config.yaml
model: "audio embedding model"
hop_length: 320
input: "log_mel"
embedding_dim: 128
inner_norm: false
depths: [4, 4, 4]
init: "torch_default"
learning_rate: 0.00054
beta1: 0.9
eps: 1e-10
max_steps: 26400
batch_size: 64
final_lr_fraction: 0.1
Rows from block 3, named by matrix and row number. Rows with one number belong to one neuron. Each number is 128 + 32 x the weight over the matrix's rms, rounded and kept within 0 to 255. All counts start at 0. Numbers have three digits each.
# gate: MLP gate (model.blocks.3.mlp.gate.weight, 208x80), inputs 0-39
# fc1: MLP up (model.blocks.3.mlp.fc1.weight, 208x80), inputs 0-39
# fc2: MLP down (model.blocks.3.mlp.fc2.weight, 80x208, transposed), outputs 0-39
gate.104:140161127146078115107140147109127139119141084183087090162151103157165172134102144090179115204136135091101127107067116101
gate.105:122186103119188169171129163169138136151146184115124168095181084111113205076139069136135108116150137106117105211156178044
gate.106:105095153134134123154130054141200131103091072078152176095080129141142127231123078189143131126212100170125155108157092255
gate.107:121110109100117122159133125157074106087143165123134079152134138104148091110135140076074106168063159171140148177097125109
gate.108:098091083162059170130137120072152156131175126144150112168136146153112090124058147119123169099136104116149144107156135157
gate.109:041135107137082136124138119096084124147240129138145105164105148104090150094095167144141146130123159071104073128110132118
gate.110:146156107128134124133129069153119138147162099103149161123104133104162143120157104072096137122085165111135075165113137134
gate.111:066103148108145121119105090151141103112147125168187184119105138090165194142112095106077075083153172127143144163088115128
gate.112:142158104163121101070117164077189120129147109169103086181167101115112117112073107075142143123156137056138082154175125118
gate.113:077123123113169156168100165145150165167154140088075156090135068173110131066091128148149122104125155104126105144146135075
gate.114:126112196126106198145081134157125161091113179129101088116092093156110155097109109139059081112189151094069132140063104096
gate.115:064143149086149197154147099094156115101126126088137139108054098128160151121077133226113150077203153143154151119174145127
gate.116:091083090179124073155083143127125146168150110142157154134125144100118156107141134100103105146091090171143098123107115146
gate.117:138103163138132210150069156134149115095177120098155146127047140108121149111127101157085160134171155148081156104052077140
gate.118:139083145162090106084116139083126148161164159149170138179127165133100094127113204076143121097070202128121084161101149117
gate.119:065165097075138099181149028152188094145181003115110187135141187071165169127114126145070154148197147114198056136183158114
gate.120:167143146141102100102128145126092093127139104170137097116137166127128096129106143108136090130092127071134141045083073157
gate.121:089138086150077133155205130098102159096182157122102125193135154114104124140101137071160120099090129089133098169163151113
gate.122:121154148107102144161111163114118154107140105095128131098160122156161152084069139129152168138134147130097131161156119121
gate.123:166109137163136119120116085136133155141116051147095111122114130110197113172142116079126102188170159127095133084136064162
gate.124:121086091175131107102128139088114127125133132173152094142117094111137143097150122081039107089152074145160141114107109146
gate.125:135136134076096099169114094135140149114154108106127170090123122100142151164084158122134127129144177113152155128147165144
gate.126:117152160110135157148159039125160120076097116098128135123114091127153117171130103199151143137210109113141122099116118172
gate.127:110100139156116122098170150142140151155199128124100096145171132150105122124153128112120090128131135163173141132125136107
gate.128:145085141175077177083096106110133104142117097126139086107160110141079093125126142144133145123125115135101125155110090138
gate.129:139140126139153208036080151097089168081130193101178110089134112101080104120113157144128110110070105167137150156092143095
gate.130:142098132146149125144070139131112155123098167152093084116104114167122138144150116076147111135076145125119117116124122092
gate.131:169120146163100114116177147118129146127114106114145084161111111119094116147101124127111083124105156098138125107136075142
gate.132:137095074202131114104111103083138167107123118144125066132136097156177138167098098133085134151089055178155141125099109161
gate.133:153134163147098104129146100083130086132068107118148119148120142115108069188144136165119105132113122133049125105138051151
gate.134:181089159103104115120108092139178082137099074157150168119123136124152129204106152129137155161143108140074155127159116214
gate.135:128146107148100056106170134103080118122183161075120098177151111156120089089160137106157108168092150107186169176104168118
gate.136:042099098093157121172134111130152081188091103136181192115073163044131142106128107189079134143096155181178102155093161175
gate.137:097118055143171154160147166147177130181121151137077165076166072158136164061125100171140109111136086104188150201145189116
gate.138:085143113074061149142113029084079124126151117126137103126169138159191095159104133116078096072164171101124105154169141134
gate.139:095138089142130078098186102084070086146115134112103093149169113127145065117151134135113117141117199106166173148137119136
gate.140:056134099123088146111080134124128091136182102148120155128115121099125153104112154128091139110134088177114113125113111122
gate.141:133158103166106142124163131104066132150163160087125083165174119161147120098133134155121141092133139150186168178127094115
gate.142:127126099117123149146148089102098173060150102139122090188088132136174121114158172037083099082107160137177106121152115111
gate.143:085123152153154203098136131147147099119130157098127100154110126143119134096080115102108093108120123120169159102150129109
gate.144:107116178121136192151088156147141108147120108184094157134104103136145139104096095121113123123149147140144110118049133118
gate.145:053174112089094159093095147152076155127241129116129163166171169137128120096069181123138153104086108128154102183163140108
gate.146:134068116180089145086134151092143092113137119121152117148129189102144102159143153105089182102137168174139093097127105118
gate.147:098125176120144190095148142120127090121135141122167157111155210126071075190133194152126160117119156149150136122167116169
gate.148:108118172103117150046170111066094069075160095118092141190153108180134164102135140111134099145142204079148165124138113098
fc1.104:155144113120159140158135141183126156070178172201084131128145115124151180068110143074158132174099162088147105144086171084
fc1.105:117121116072153142175105136162154089183104108097122218056080164103121120149148079194121154095176152149108156097111124135
fc1.106:106072115088161101169115094105191093114059088089132133098118131132149156191144090145084117114168082180108157107088141227
fc1.107:137170158143113078093179144105138137161088133082075102112182122140141104091156095161125110157178152150127184151141148117
fc1.108:125120143178157130078102197093146174119151156170079094119143100148128171085094094153124146146113103108096141097090128117
fc1.109:145199185149153180140130155133121138090104139121086067127129043209183129126128064168138051189122138093034182165060109087
fc1.110:120147116163137076140113206155078073168110187108147172108122120110137119109165099141152141148117214072188174119095130076
fc1.111:086111126139166093169142159146135088153074105081091165073127083101145152149149109202125142137116141123129117101152137129
fc1.112:169096147128088095083109095095102107124094084112126114186134173094142087193166177149157131108106163133090123070124049129
fc1.113:119126132076129126162071136158100104102104149097170201106075140128123129109161113194075128110132154183145133136069159156
fc1.114:125133091120119124161135094154107096117063130104111208070162125167109129163139079216151096118189131111167138110154165125
fc1.115:081117131136059144103184136087157121137125080121145103176168135116087078126067179133142157112092145178112101124200137143
fc1.116:106084071111116157138132097137107128138189109142122169117145104086113152150093097174077145125144089181135130147116172174
fc1.117:147159168147134127111152077134147085136107094137139126106153104137154099167148082172112104129241136090098208101160132155
fc1.118:150122152159116145102180152091076141121071156069124068168120148143105054142095202111128118093099166137119157103176071114
fc1.119:081061128162044180135098102055126118160120093090134153165066160132160098160135165127080128104154087178133100116101122178
fc1.120:171153126119150139133149159127095114107077153092154144088123159106106073127099133163120152081141104142148121108122140145
fc1.121:167099153181113141094154075094115121141142116127154069189102166140103098171153182134117111085139123149079126099150126179
fc1.122:136143144127153148173092153123133102141110107128111160077124136141132133166136079191102178113177153160141116120109113161
fc1.123:138144105086183082117135151191144126162096137068082173059153120130152101148127138147127083111124116167171148131203124152
fc1.124:186104173169116166129121118154142189154125171133143057120126113142145165127149127136129159127139155107091128117113095086
fc1.125:145168115107167115133109196098130130123112151135127152136169130112139151155150145130125141099122161101132138116155136087
fc1.126:121097071172129109134179149133176144167089113157134151131157122076132088133087138081125111097101141113124081104206116123
fc1.127:158154157156152131128173131161114151110099111135120107129141124142124109110105121124185139138136126046092098152129116114
fc1.128:146116154108157128136099122145136116122108146119079115166099110118136141172135116138147098176096130119126091129107129111
fc1.129:101143089187110149123146106151072125170081138057153074129166151131114073158159146135115094054156084156157168159150131138
fc1.130:121113105126130090116138111116136120124154103188152137127152108100140113099096130105112125158074136127144062129167109093
fc1.131:108153097089157143120115142124125156099141127099105130104143138156138137082129133164118152123166144137191158185114147137
fc1.132:115113113170109067100142126155086090136201137106155150160168145068077110112178149109127117074132154137186121147184158186
fc1.133:135102041045119148189092092201134112159168105109125172101108132130158133086142152130129175143144103141171116133144194171
fc1.134:122124090098125068129132122169118146118126137123114097094170145187082140161102123098121062100128096170126135162138126169
fc1.135:131142153126138151109181117126118162153150143125119102112124154131090110099117142143199105128132174054101092149174098082
fc1.136:104094114079132149142107128128206063086127119121166158088080150093102137157101153189095137134135105189157135112126129194
fc1.137:157146147192119137124166117144173158122100118162100058157124115118122104146094159050108119137135149098149133087189107085
fc1.138:059148123132086176143159185099180111148060117094088119106127103130173075161084108242164135100155076119108158135169166187
fc1.139:118096130120130116132099087100173134120121095121178147069112143092137144138102158115085171124091057203130132131137118169
fc1.140:121107090130139117133105124155154140080151105096119139105139147101132182130158090145134110134133138137161111132114105148
fc1.141:108121065144099135156107138133121084136170083132154180148132151117131116110124110090053126125138095186180129160165167146
fc1.142:162161098064178152155111117154143133091102121148110120121092084148170183145132030134134084149113084121150140152096140141
fc1.143:125107191116146135115143114162097139137136105114092151141063152146154166103124118133146138165076138120108103144127158134
fc1.144:130177127125094142117153125093072084135096151064113155109141120139108101123157102113148156090155156113133191101167140110
fc1.145:060081090133108091156165088119110065180198055116162193117122223026092076113167160141048200118130124180167152112188134122
fc1.146:071133157167127138105126147136138062173134113111133114116125144119071089094140156138127168136129168141162138123148148124
fc1.147:152232178160097157162203099102117098133124112132109150095151104184110117149117140132160047144132194035083115114146121107
fc1.148:125073118108141148150103111136137143078121165122116134126125091122160129102168122101122167150099079201151143157177114115
fc2.104:091122108143109077121164082089143125136147042137125135157194152094163138142092127143085169130127171100153119134150128190
fc2.105:189169162142086108110122171110055133089156157172149063136157116138137081117150121086151072134137134127061189083126074143
fc2.106:081061088156093087129117082066176043196113063126176208164071190050154126187160140152096174145140165101157173130107112148
fc2.107:143115144126162098140118106127049111135111133148134128141153138145140142162162103158112139143179143138143176144141129146
fc2.108:105097146112142174099092140135154140111145113180119172119122104121132149090112100156111120122135088138136153169110150116
fc2.109:070150091141076137139149095093131173111250141200089113159184173113106164060094203079137115144117114099172085206115178064
fc2.110:193129124127117156134087167138157167094115179139113082134111080160117127164111106113157114140079056131071082115144085123
fc2.111:150104093163132074110117135125092126136073124171129124156138102115135093167168140066129137113145118155107172059123061163
fc2.112:156129130160103095142128108108045160111092097132129065148155123143146081124147137065157106145111186124072176088116107131
fc2.113:185171130165067132134125139131030141117121128166146100146168117138111097144155137079144107149126146107094180061121086131
fc2.114:088107115168077129109119122099165098158077121131108104131105088095143081129085100130137119144133156143099135034132103156
fc2.115:172137153132167167116124118184146165161133135112103130122127098120132182129126144102160112158092176119111116159079190076
fc2.116:160144162189100143115112115064095155100105110145100091205131117158140112083102149104175098149109125163078102104123072165
fc2.117:133134101156027133106130081092131128083138124132107094187103131153174087137062101143113092110182117137097145097170067155
fc2.118:182141124146099057172186085144127146086108083150138093188148114152174093188133129078157078134143189108084106074146069187
fc2.119:029101065150077147105162061002154061186144000104122138183064228096105097154123184119122183194156203106152089123128136136
fc2.120:128149114130143184121164132154148120172138143110141087127148137109127144096083124094154119129118157139135079159170134085
fc2.121:150128146146123107181146155161055094117106145153124091134135118133145117085177119079127106153122147124128213078115094117
fc2.122:138137145137097099129130147127118105141112132140104097119166128124103101092135113096116093161104125145106141099136092148
fc2.123:087072112113169125155107122143193136165151172119137145108126129093086081142134157144103179040104111144137093159121202155
fc2.124:118126113072115181154114110147181135096186121153163137076109167118148122134161151145093135083144126145123119156102132151
fc2.125:137159146121075142120103178163065155098124164171134128127157076156108107113115123124133092134115082120104121117172105123
fc2.126:116157155107175131149141141180135159154160157104143145107165111151107180105128176135160131117116136102116070178092162113
fc2.127:100113111102153142112130139115233091142111111094158158109063186112130091184121156131108133133103115129131090092123145151
fc2.128:119151125125118096133111149139114142148140137137121092131153107118101095122169124097121150113095116117108139141138135152
fc2.129:038118161112133159135114135097177073119116123131161155076093124143126131125119074185082127059152110178108168110154161173
fc2.130:070106122109150093123137135152184134095101091164134124076152149122122108158086125152111132109122143110147114151139144107
fc2.131:104135145155153190127103114103117134195132155089108173110085130098145113143105123153131182132120065122173110129112146119
fc2.132:133193165189130099135152169141055161095140157130086106166175061187163158072077133109188120187081096125118083157182145104
fc2.133:096081100098127141096094075118144117139114123111142185086124142115151159128143111143089131135207095132144196158079141167
fc2.134:132117133159178131151105097167134124119143089144122134084141150110116123130131153106153159097111174110144130138143152127
fc2.135:121073115087153132120125097132219074090094084137192164083065181078136106193126135111065175135124146147151098113121129188
fc2.136:093097121188098084113151127096116111131075092131138108221104185092131053154178194100146135141121128124142153117094092163
fc2.137:116133141085196148133107129157200110148156154090109152076118085120109155096098076199091142111118092115175093189134161104
fc2.138:200120118190131061107182168147079139145071173137137074180153107124087100157146184060198110157025189120090108112081113131
fc2.139:156178147180103224147128161075161180138118145111075115159105117144172140134069084132165122122141107147094073082111127143
fc2.140:124144137188097101115160131110074132109103109132105087176143174112137123116126150096130131176098148145133173126097085151
fc2.141:177172108130148068119133136141084155104094149123128135146165073164158130089129071135130096131113112140086139119114125161
fc2.142:065118158130134203142118137091144160227164126083116128116123140118082140109077166158107170092113115152126077201137182135
fc2.143:114147158146117115162124120107060126185124154147146096149130133121108068132154146128142155093138093150140130157140128133
fc2.144:128139110139072112149124157100114140102104159119096092173111098119159086155113108127123131115118066097084099081159126183
fc2.145:195112131119150099161106152143101046079038109108173151101080105154154115150191043136110140151157121151104255079098047193
fc2.146:109098138136123109146131118108115069096071095154176148121087147137142101182170125132143102152142192138087156070079095141
fc2.147:125173124134079126116130162120099167086187142155081092163179088182152156086062132136161075109129120161149111132183113109
fc2.148:156145152174092192124165128115148171136129139078096087167117102143118110133098133138177089137120127118090067125125126065