From a checkpoint of a small audio embedding model: 6.82M parameters.
Rows from block 5, named by matrix and row number. Rows with one number belong to one neuron. Each number is 128 + 24 x the weight over the matrix's rms, rounded and kept within 0 to 255. All counts start at 0. Numbers have three digits each.
# gate: MLP gate (model.blocks.5.mlp.gate.weight, 416x160), inputs 80-159
# fc1: MLP up (model.blocks.5.mlp.fc1.weight, 416x160), inputs 80-159
# fc2: MLP down (model.blocks.5.mlp.fc2.weight, 160x416, transposed), outputs 80-159
gate.327:086091175105131109123176152153108097129101148119190089140136125119080181123104132124121190121082077142147175060141119149160128137109095095126105190128160112137141175129074156156163141175114140104176077127152083144105120101125137117089137113
gate.328:142156125129136146145129114122124138108145128092098121106139129178117114097078122132105089131125105120114145091118126134109124127107142125127136157118097143158129113126124093100169098104114158156133115158111075138159107103128109117113176107
gate.329:167124117205094077098150103179102165164147104111130064124121161128140087110117159122129129117065110151157089153081136160121150131090170185056093125076130153144135137146185119142110106156166141150093142117192087149118092124101157146100122105
gate.330:111155106140109158146117120112112119106090111107162143114082150133138075116107135122143110155133124143122099145108130140139093159087110104120137135115131139147079130158137155126146142095120147142131115102144134124126133115161128125119127149
gate.331:109167142208143168157094144140097154129164115161083132142104128126166117102136134068164172092127166146129148150148119126132164162130142125126115133108103176173121119103095106125122143130138160156144075080105129161113108115113154158123129096
gate.332:184111124158125101087148134158138134171113096122137085118159139116102114133156184137118077115103117148110107159104134206183142139155133177068103109087136103155172142126162114152087112075098156141101179176196110093131137136130140116099119109
gate.333:105110112091155060146145128107131147160106165126137152145143136108148098139130123109113179180142120107152103144112115076140097118113114118171143110159167100146117136118147146093160117120129081122186097073116130138128143123098087166138124146
gate.334:118132119111122141123158161129136101117123133135133135099122088149127115120093135112113139132159124140133140141128133133120117144093110126117139154116120137135096113106109145140121115131107145167154105122133118128122125135166137134118126133
gate.335:126158126168117126125128153125103167145162150141098142122089075131143109140127110117155147122149164137115110120141140093138134131103120097136132117152110150131089079133116103121103125136161162123160092089132161112141131137115133159159109103
gate.336:113099115136141132126125151126104154145121158131096105125093077122078143118161092125150112117074164200162143127160075161135135144141108086090123147081138135157144118086085133112083126162097154142111143077190143111133129076137122095163096107
gate.337:130161141152139187129108103125123119112130151188106152112121072139126130120165076090137124108137158114082159073129129161137123105143087113118115118127108184140121073092094131144111179140153152125102102114096137160162121140129174130123142104
gate.338:071175091084162159137097147142137132084127111121081188102098033186117157106104108158139111183172152137144093103176112130096161080136140100147152171166071147174093081159104109111149102112123119222116114121076110123175121127178159109123132135
gate.339:096129162098093134133168124125090125096118114090141075102127132138094116156102148155121120142100124122127157096163112116101119154119123135131148148137127113139119132151119139152123118140142122144147130131148076122128130114135157120085180141
gate.340:148140115114165113109164145148146122127102107161127116086110166131116146115077112100118138117091108147103171132109141101149128159106092131125117145143124097113148147095129117193116100151118106098127098112166131145099145114118119124114109146
gate.341:136137102144149125122134102113130123136125166107131079077113094122088146151107177133089093139109098123157123105144110134144125113136136171144106127096106147165111140119152092119124108113107126151086148108162102164139174176150113133084135117
gate.342:091103123111091101103177114148114108140101159104128126121107118148136161162153127162130140138152116113134141101143127130144093101155130135131141117103137135139145112114148138121144131113128139146128151132116147118137139143120131087139125107
gate.343:117068156135129089078157153154094101148094142103115065165117136122103124147146099126135150125044116169159127129104139130103092157123124079064071170123148113141206155119110129128096151148101159132170107066184145125132125103099098162154110100
gate.344:114189162113170126210090131152160121161135127153170108124110131143069138141130089132119117169154160149017136144112161171184109149156111120090095105161132086082153115106136077200111087129136090091078180125101147096142103161161136145157127141
gate.345:119121120123114104111164137119115113117127175121150104110133119133135099139099119137123123128130125135132110133128117114092122122087118139145138127107111136130090135138140155138145143147139094134137112082114119110119167119139103145105110125
gate.346:117155104158149154140127069131122165102137146089104118102095108135132106090110154124092145157115063127145133127124118122123161114093129127161161126161099152174121129134145096094154126104148110156116142141108062162165172162170128138082160187
gate.347:152120134132151155135134158117165146126133122091091110138112092111150133148121183161102104153096089103120119133126122164161118099116144126072078121127127149157137137104131079114134117082123137126108182130163130115148157132122152090120128088
gate.348:150100123141100120085171117142145121136116138072139133100118089110149126142115152167104136111120107141156120121118140119092099136094109150133140154133116111142110145129140138130157127132098135139158129105152076105119129147114135122116143150
gate.349:105144159148126112118130100127100141098132141116134118071137138150119127105127141122145149128136127122117124121127106170144152117116141176136167123105089151124127120151160134098160123110157144129099144139141118130147141122145166104113142122
gate.350:131108134119129100100143090128121148154101108124146149107142168144162110116162127120173163103117108129167137134128119111109086148143105111097147136098136116140158136107126171097138182166146134123200076113104148107140137084106133107165120146
gate.351:120108167125102113060176124134080110084105133178123123094153162148122099103152099126114146102116115100140112071130128120058130080097159160115090131097098102167147140132111162127164155158101124131153131146077132139158120090136102085071139098
fc1.327:051101172111147160109116156105103089080105157142164139109152092182096179128147064158168178109132123142108146096127111161134129092113119086132131199158139147165148122156059156125167147157088111180147064100087098133144092085141113138154133159
fc1.328:120129089131149093152115132135131145180165117139113160144117113097144136151160124108132146191132148123144087134124110144106110100131107134116150123169148102132103094127142117114132140119152105110105161088147121126124122160116144133128084166
fc1.329:099090128137139108131130119115181161144149115126153153081133107118109163137104122193100160134145060130149123083135069156194143068129159166151161128107127130159078173096130133131160085092104134134097153123134078120144099170177135084096074166
fc1.330:132104117151129173141095120110136130139145121086149118137132146097108114150101173149136101122138103134108169131116129130148149141122109100178133123144153140110106152089140138151134177118108130135119098119117114157101123158163141131112114127
fc1.331:135112171173092137129130169128153149159118107127130124156133147092111124116130128136123109071140143128189109144110101143197137134139139145089104100078122151101152129128162095140108088111090181099166134083157106148088104113123143152140060099
fc1.332:125136167103159156144171125135118121100171122129156085053149138148106160128086152200088104146096090120118091105069103137160111117135128201150134143118143111152117186145132149163161091105113104161073132120134076124169116115160147096097113158
fc1.333:163108128097163108108099155140113138164120154104132100159126152092156129153133101135157134126107141178165121181108148123104105131156101128116141101133142123152172104134143151121094163141115109110138146116131148098129125085103101108181101138
fc1.334:133140146112151126141106107139110121135112153117137106142161133156122149130132122109126159124110113143147128109124141153103160133128122141120117173129143152118155133119144153107144134146107133130118119122131095151108122140137100157139154153
fc1.335:114097116152152101152127129122119173131092137137130100156142139091145127137122111110133123078110129154142143144142087093145115149147104109095156098119146143087123120150105127115083129133131132087152155064155170124108138068134130140139083106
fc1.336:165155064198131189166099113122169220110131114126096183139092120106149139110098162081122107102156097107108191108159101120178136074104122113136159066130088161129094092093161076112136125096167169130111133125153121182118169169144147130103136167
fc1.337:112108084116159151121108116086109171094098122115130152126115122097155127128128132120139110157082112167089145110138094152128130134110080094110197151137106143161126114139102171072131200163126102161154097125119144110157171075143133085162158131
fc1.338:162167155108082134099130171175155104155163065156131131144115165120149130183136123158157125131148147101111093135132174108105068163186180112123101098109129149078135100135150107152090131121123163108147171182141182108099096132116163122173134086
fc1.339:163110102173130126113082114131149151178111151149101130174130110125166142146164112117140117125117139125185121148111146117127116117149139102101124114091154148124125110091151104136096152118101164127168134119151150086151113111121103121187094085
fc1.340:079118137154117144126095123096098104104102130107108156100139110177129133110123106175118124161117125131127131089122106159100126114121137109114130176145102142146109132111098153090196150147118115181109098136090110110133108105124121132123161169
fc1.341:161119101167097113113082146138161114176111101157118110172137139103150116164151118113120119092136160115138112158125140096142083159117127083086093089142161142097123133113136104115088128132110124097134138101179148119124078143105127153160103096
fc1.342:147134128135138129108107151123147124127120116117114132153153144120127117133139156112124111132119108116064116162121130141093120135079180109146093138122135086101117151136156122128149146139097129106132151154132131130138103137101136134151137116
fc1.343:101108141105144120143173112117156117088139166149143119106141123139139178151077139126064168136150088079116119091134143134130150085132105168161130119195109123125124159129152089129160116092118112112125122123101085179125138193128117131084141164
fc1.344:128105154157090123127166101135133144119131115122144124108184175074156130113135154154088116103146121089127158115108157135135106150160116177121065086124146128084148142097149127147131102079118132072152130146103136126095137153137090132098117140
fc1.345:119170132124131122126111140135112115118148108108123146118082096131137112136141151136158140185136151146128094120118146102125104184116145134149109136162126144125095114132083109127137130141162133150121126100125135145124142104136165099153133121
fc1.346:101139134107150127165112159121155103126131079125134125127122112152111144177112125129089150156160096127130136151144148096099097115092124114171111114186128083091086124107115136152163108117118105137119139129102109133107113177143118156141094183
fc1.347:144130105163154140155123132102164117147148135109119105136144070136083151182098140188094094144149125133101136131120163111153092132126125120104131120150134104100122107087154093132112105078111143141081164099163081106168165199152131138114127118
fc1.348:114119101148098104130123109158110136152140136119134137119112129128125109140111127133123155145118132152145109107113103132131119143094135136139145105100137137151093121123134147109143145164135114145159095088127100125119149157136137137133160144
fc1.349:121140137162117120120119137131132150128122113095117150114101129127137116096102128085138119129126128139159133099138125090115124125102148114134121113112122141147109127135128106112136131149145134120152105136124136111138159118089113099151132128
fc1.350:127100158157146122134155137145146148154132140082144097136118116123117145108136162129156128133110154180105152137097119142089130174093135105107141137123156124119121153138099122175098124148092123095117116119128102129071143090100144151135129121
fc1.351:153154118160112141156070081108131184166137137140108120116098141104139131114097123110132090092115109126135129134141150087169077149165078149142133066106097141092141108088129116127101127111138134104110133113148139111127154112143112130158094130
fc2.327:148082089213137117135151096141159151159124124139119126156112145099117125124120145132054123087119094151143134144115122148178092122124134102148133110105148125081114153072141062111108076112103142130171127162181116117110153147158079118123111126
fc2.328:124149155146129190134083138112138101107129162119137125136148097135137119125083106121119130104130113145091154107129142101101116127120090110139157098168128157112128140103109120167133154129107147133099113132117130158121117178114157155128112179
fc2.329:109131124128131110121138128135141087152160143137184117159123108161149143183183115120115210163137155100134107099109166117118141097174130126125106102103193135095103173174118109151132123150163132117136151093181129095143120151117160165115139125
fc2.330:111166145146118130112109120125113105109151109120113131095114122144148115144125138149092148133106153115093134106117171128141099134147122147113115112094096150155089130128121162146133128127139127167106146126151105116180106106146164095114134093
fc2.331:159141127146131163131144162128092123137102119104141085097127130125086111114119135138107082121122101185085123147144161131089080165090129094151117118142129054121117101099160144141152150103092121127116157105126109063153136128098087147130127127
fc2.332:126204163120122136143141121159151143128184105142171149168146096145108121095136099120207203141133226093104116092123091126136140145120105100140125135130140142072098128182123115156114076187221143100192119146142158116085127133124160170154126114
fc2.333:148098146141116097097191120132147142111138101136106122115137149103125114115113153116106125134122104112126096082117085151179113119104137154124103115166117120122121129108163081076142110111132143137146131146151132075120176125108120096087122126
fc2.334:138137143116123133142126119129135104120135122129134152143119134111110136130144113119139139123132153120144158112158119140121141131154123130140137134099129113134132121128104145142107128161121143111136126141136129148122127117119129119122125128
fc2.335:142157164121103127141183126154099124125126143130152115150109119142102117097128084117152126101131130143116142126128113114107158172087106101148111134154126114129143123117124135120132110165131134128152110108104113104114141106131085140143129127
fc2.336:136135101176095088131160108109119127152076145111174136184135196130057080132176130144163121132164131175107157182137101173134104166143140057136125120161114077097111105071139146095134115162077100114179120103142131069113094116121045160160138094
fc2.337:076110103099136050134127094133119116159146120128087146144134147173125172153137073092122177162124133120165084123136121086120151099140119144136079159158106106112142131149093126143134106170131144113104113103133127109152129120128109146092128139
fc2.338:111110090189110130119079126117148161148117147114009184117104064188133150099107124105159150114151137167177159103137109112135140070106151108146168124091110187151079083083141091074128116148141143139154092122202130102141109137121106118165125096
fc2.339:127150156101136138131105114136148160127151121155141098099137144065178153079147133115165154130129120079144169118099099150134127118154103141124117117110131125140159155144134135149141120120160139115132122114069135108102151102126154106142148136
fc2.340:212089105154119091124127127123173133120140124117138108191106165099125129126123143138105143137131111137136096194137137130121144124114125082148139161136162110103132168112131137115112113132146136153165120126153096100113147134128105149142146121
fc2.341:125082135135167135129059105120140152105109150099089136086129113145130143112139096140105169130112092139164129107121138186132154087129154107123131122125122157184156110131126141154115113118090118102096132107101136125160127144090116150139118170
fc2.342:150144165106117140129141111155119130133130132132116106134152144106079125110128129124150102148130125116100133157142129159143147141149120112106089160154145103123164139161159110138101123131127132114126104134113137125119137119126125144119129095
fc2.343:112129120200128091129167121117089125140100154114125130207126123134117093114148160132144150125128158156157164141144140110133107112118121060125123120150127134146116103092112099070130129144086106154164093125107110117140143152140052158163133104
fc2.344:166154153122126122151186135147139121126113121123162087146140166094133120105094168103084096130127124086130128145091140114126140181129121154124071101138128097107161149115160128155126064108158146090098168158103121176085142137113140158063118133
fc2.345:104106141125130144165147154099081101134116134141148144130161128104098124121159115135115142100120102168152131143105123162182140139141120146131134155104124138122134141121134161111145115121120122110129097102137105142117129153115118135095114177
fc2.346:183125149102147161115093160133088133108106145143112085125123130128123153126153131116138106110101143152120151182126171146101118194108148136109119132087164103143178143153163171198120136143106125112112122098146092142112137157127138162107128139
fc2.347:120174094109127130156155115143113134133150141120113127120130078115131150075127137094104133172135083140120161139133127156152165088120124135135138116145104172164144115147144110113142106152157147146137103156078116149146176184139147137136115169
fc2.348:140096096119150107145116147121147104143111148110153116145138150083148114152135146102111143148138146146157135168124151082113122133159140132157126099123154116110131126111157150124131112130139123119138139105134117132144157156143123141142161150
fc2.349:128134120141147128120140129132134125121133100134119139102115122111144133112111117121121144162119126107140148118118109115111139105125117158097124132142134138160086146143113109121099134103143114184109133133144121160114121118127178086119129142
fc2.350:160121106130131175120076116096160143128120133105131122080116147121128162129106162138125124078111091141086154136118139101120118144124143138128149109102128120114117167126101141158118145111166118103145137137171109164099107155131156125108141178
fc2.351:108166143118130140133108095122117129133135159119119114122117094150135130149168112119155151170141131116082112104141123158131108089149134139119119138152074133157136081154117123078093151112085137150116134121047176059184128082127107066153123119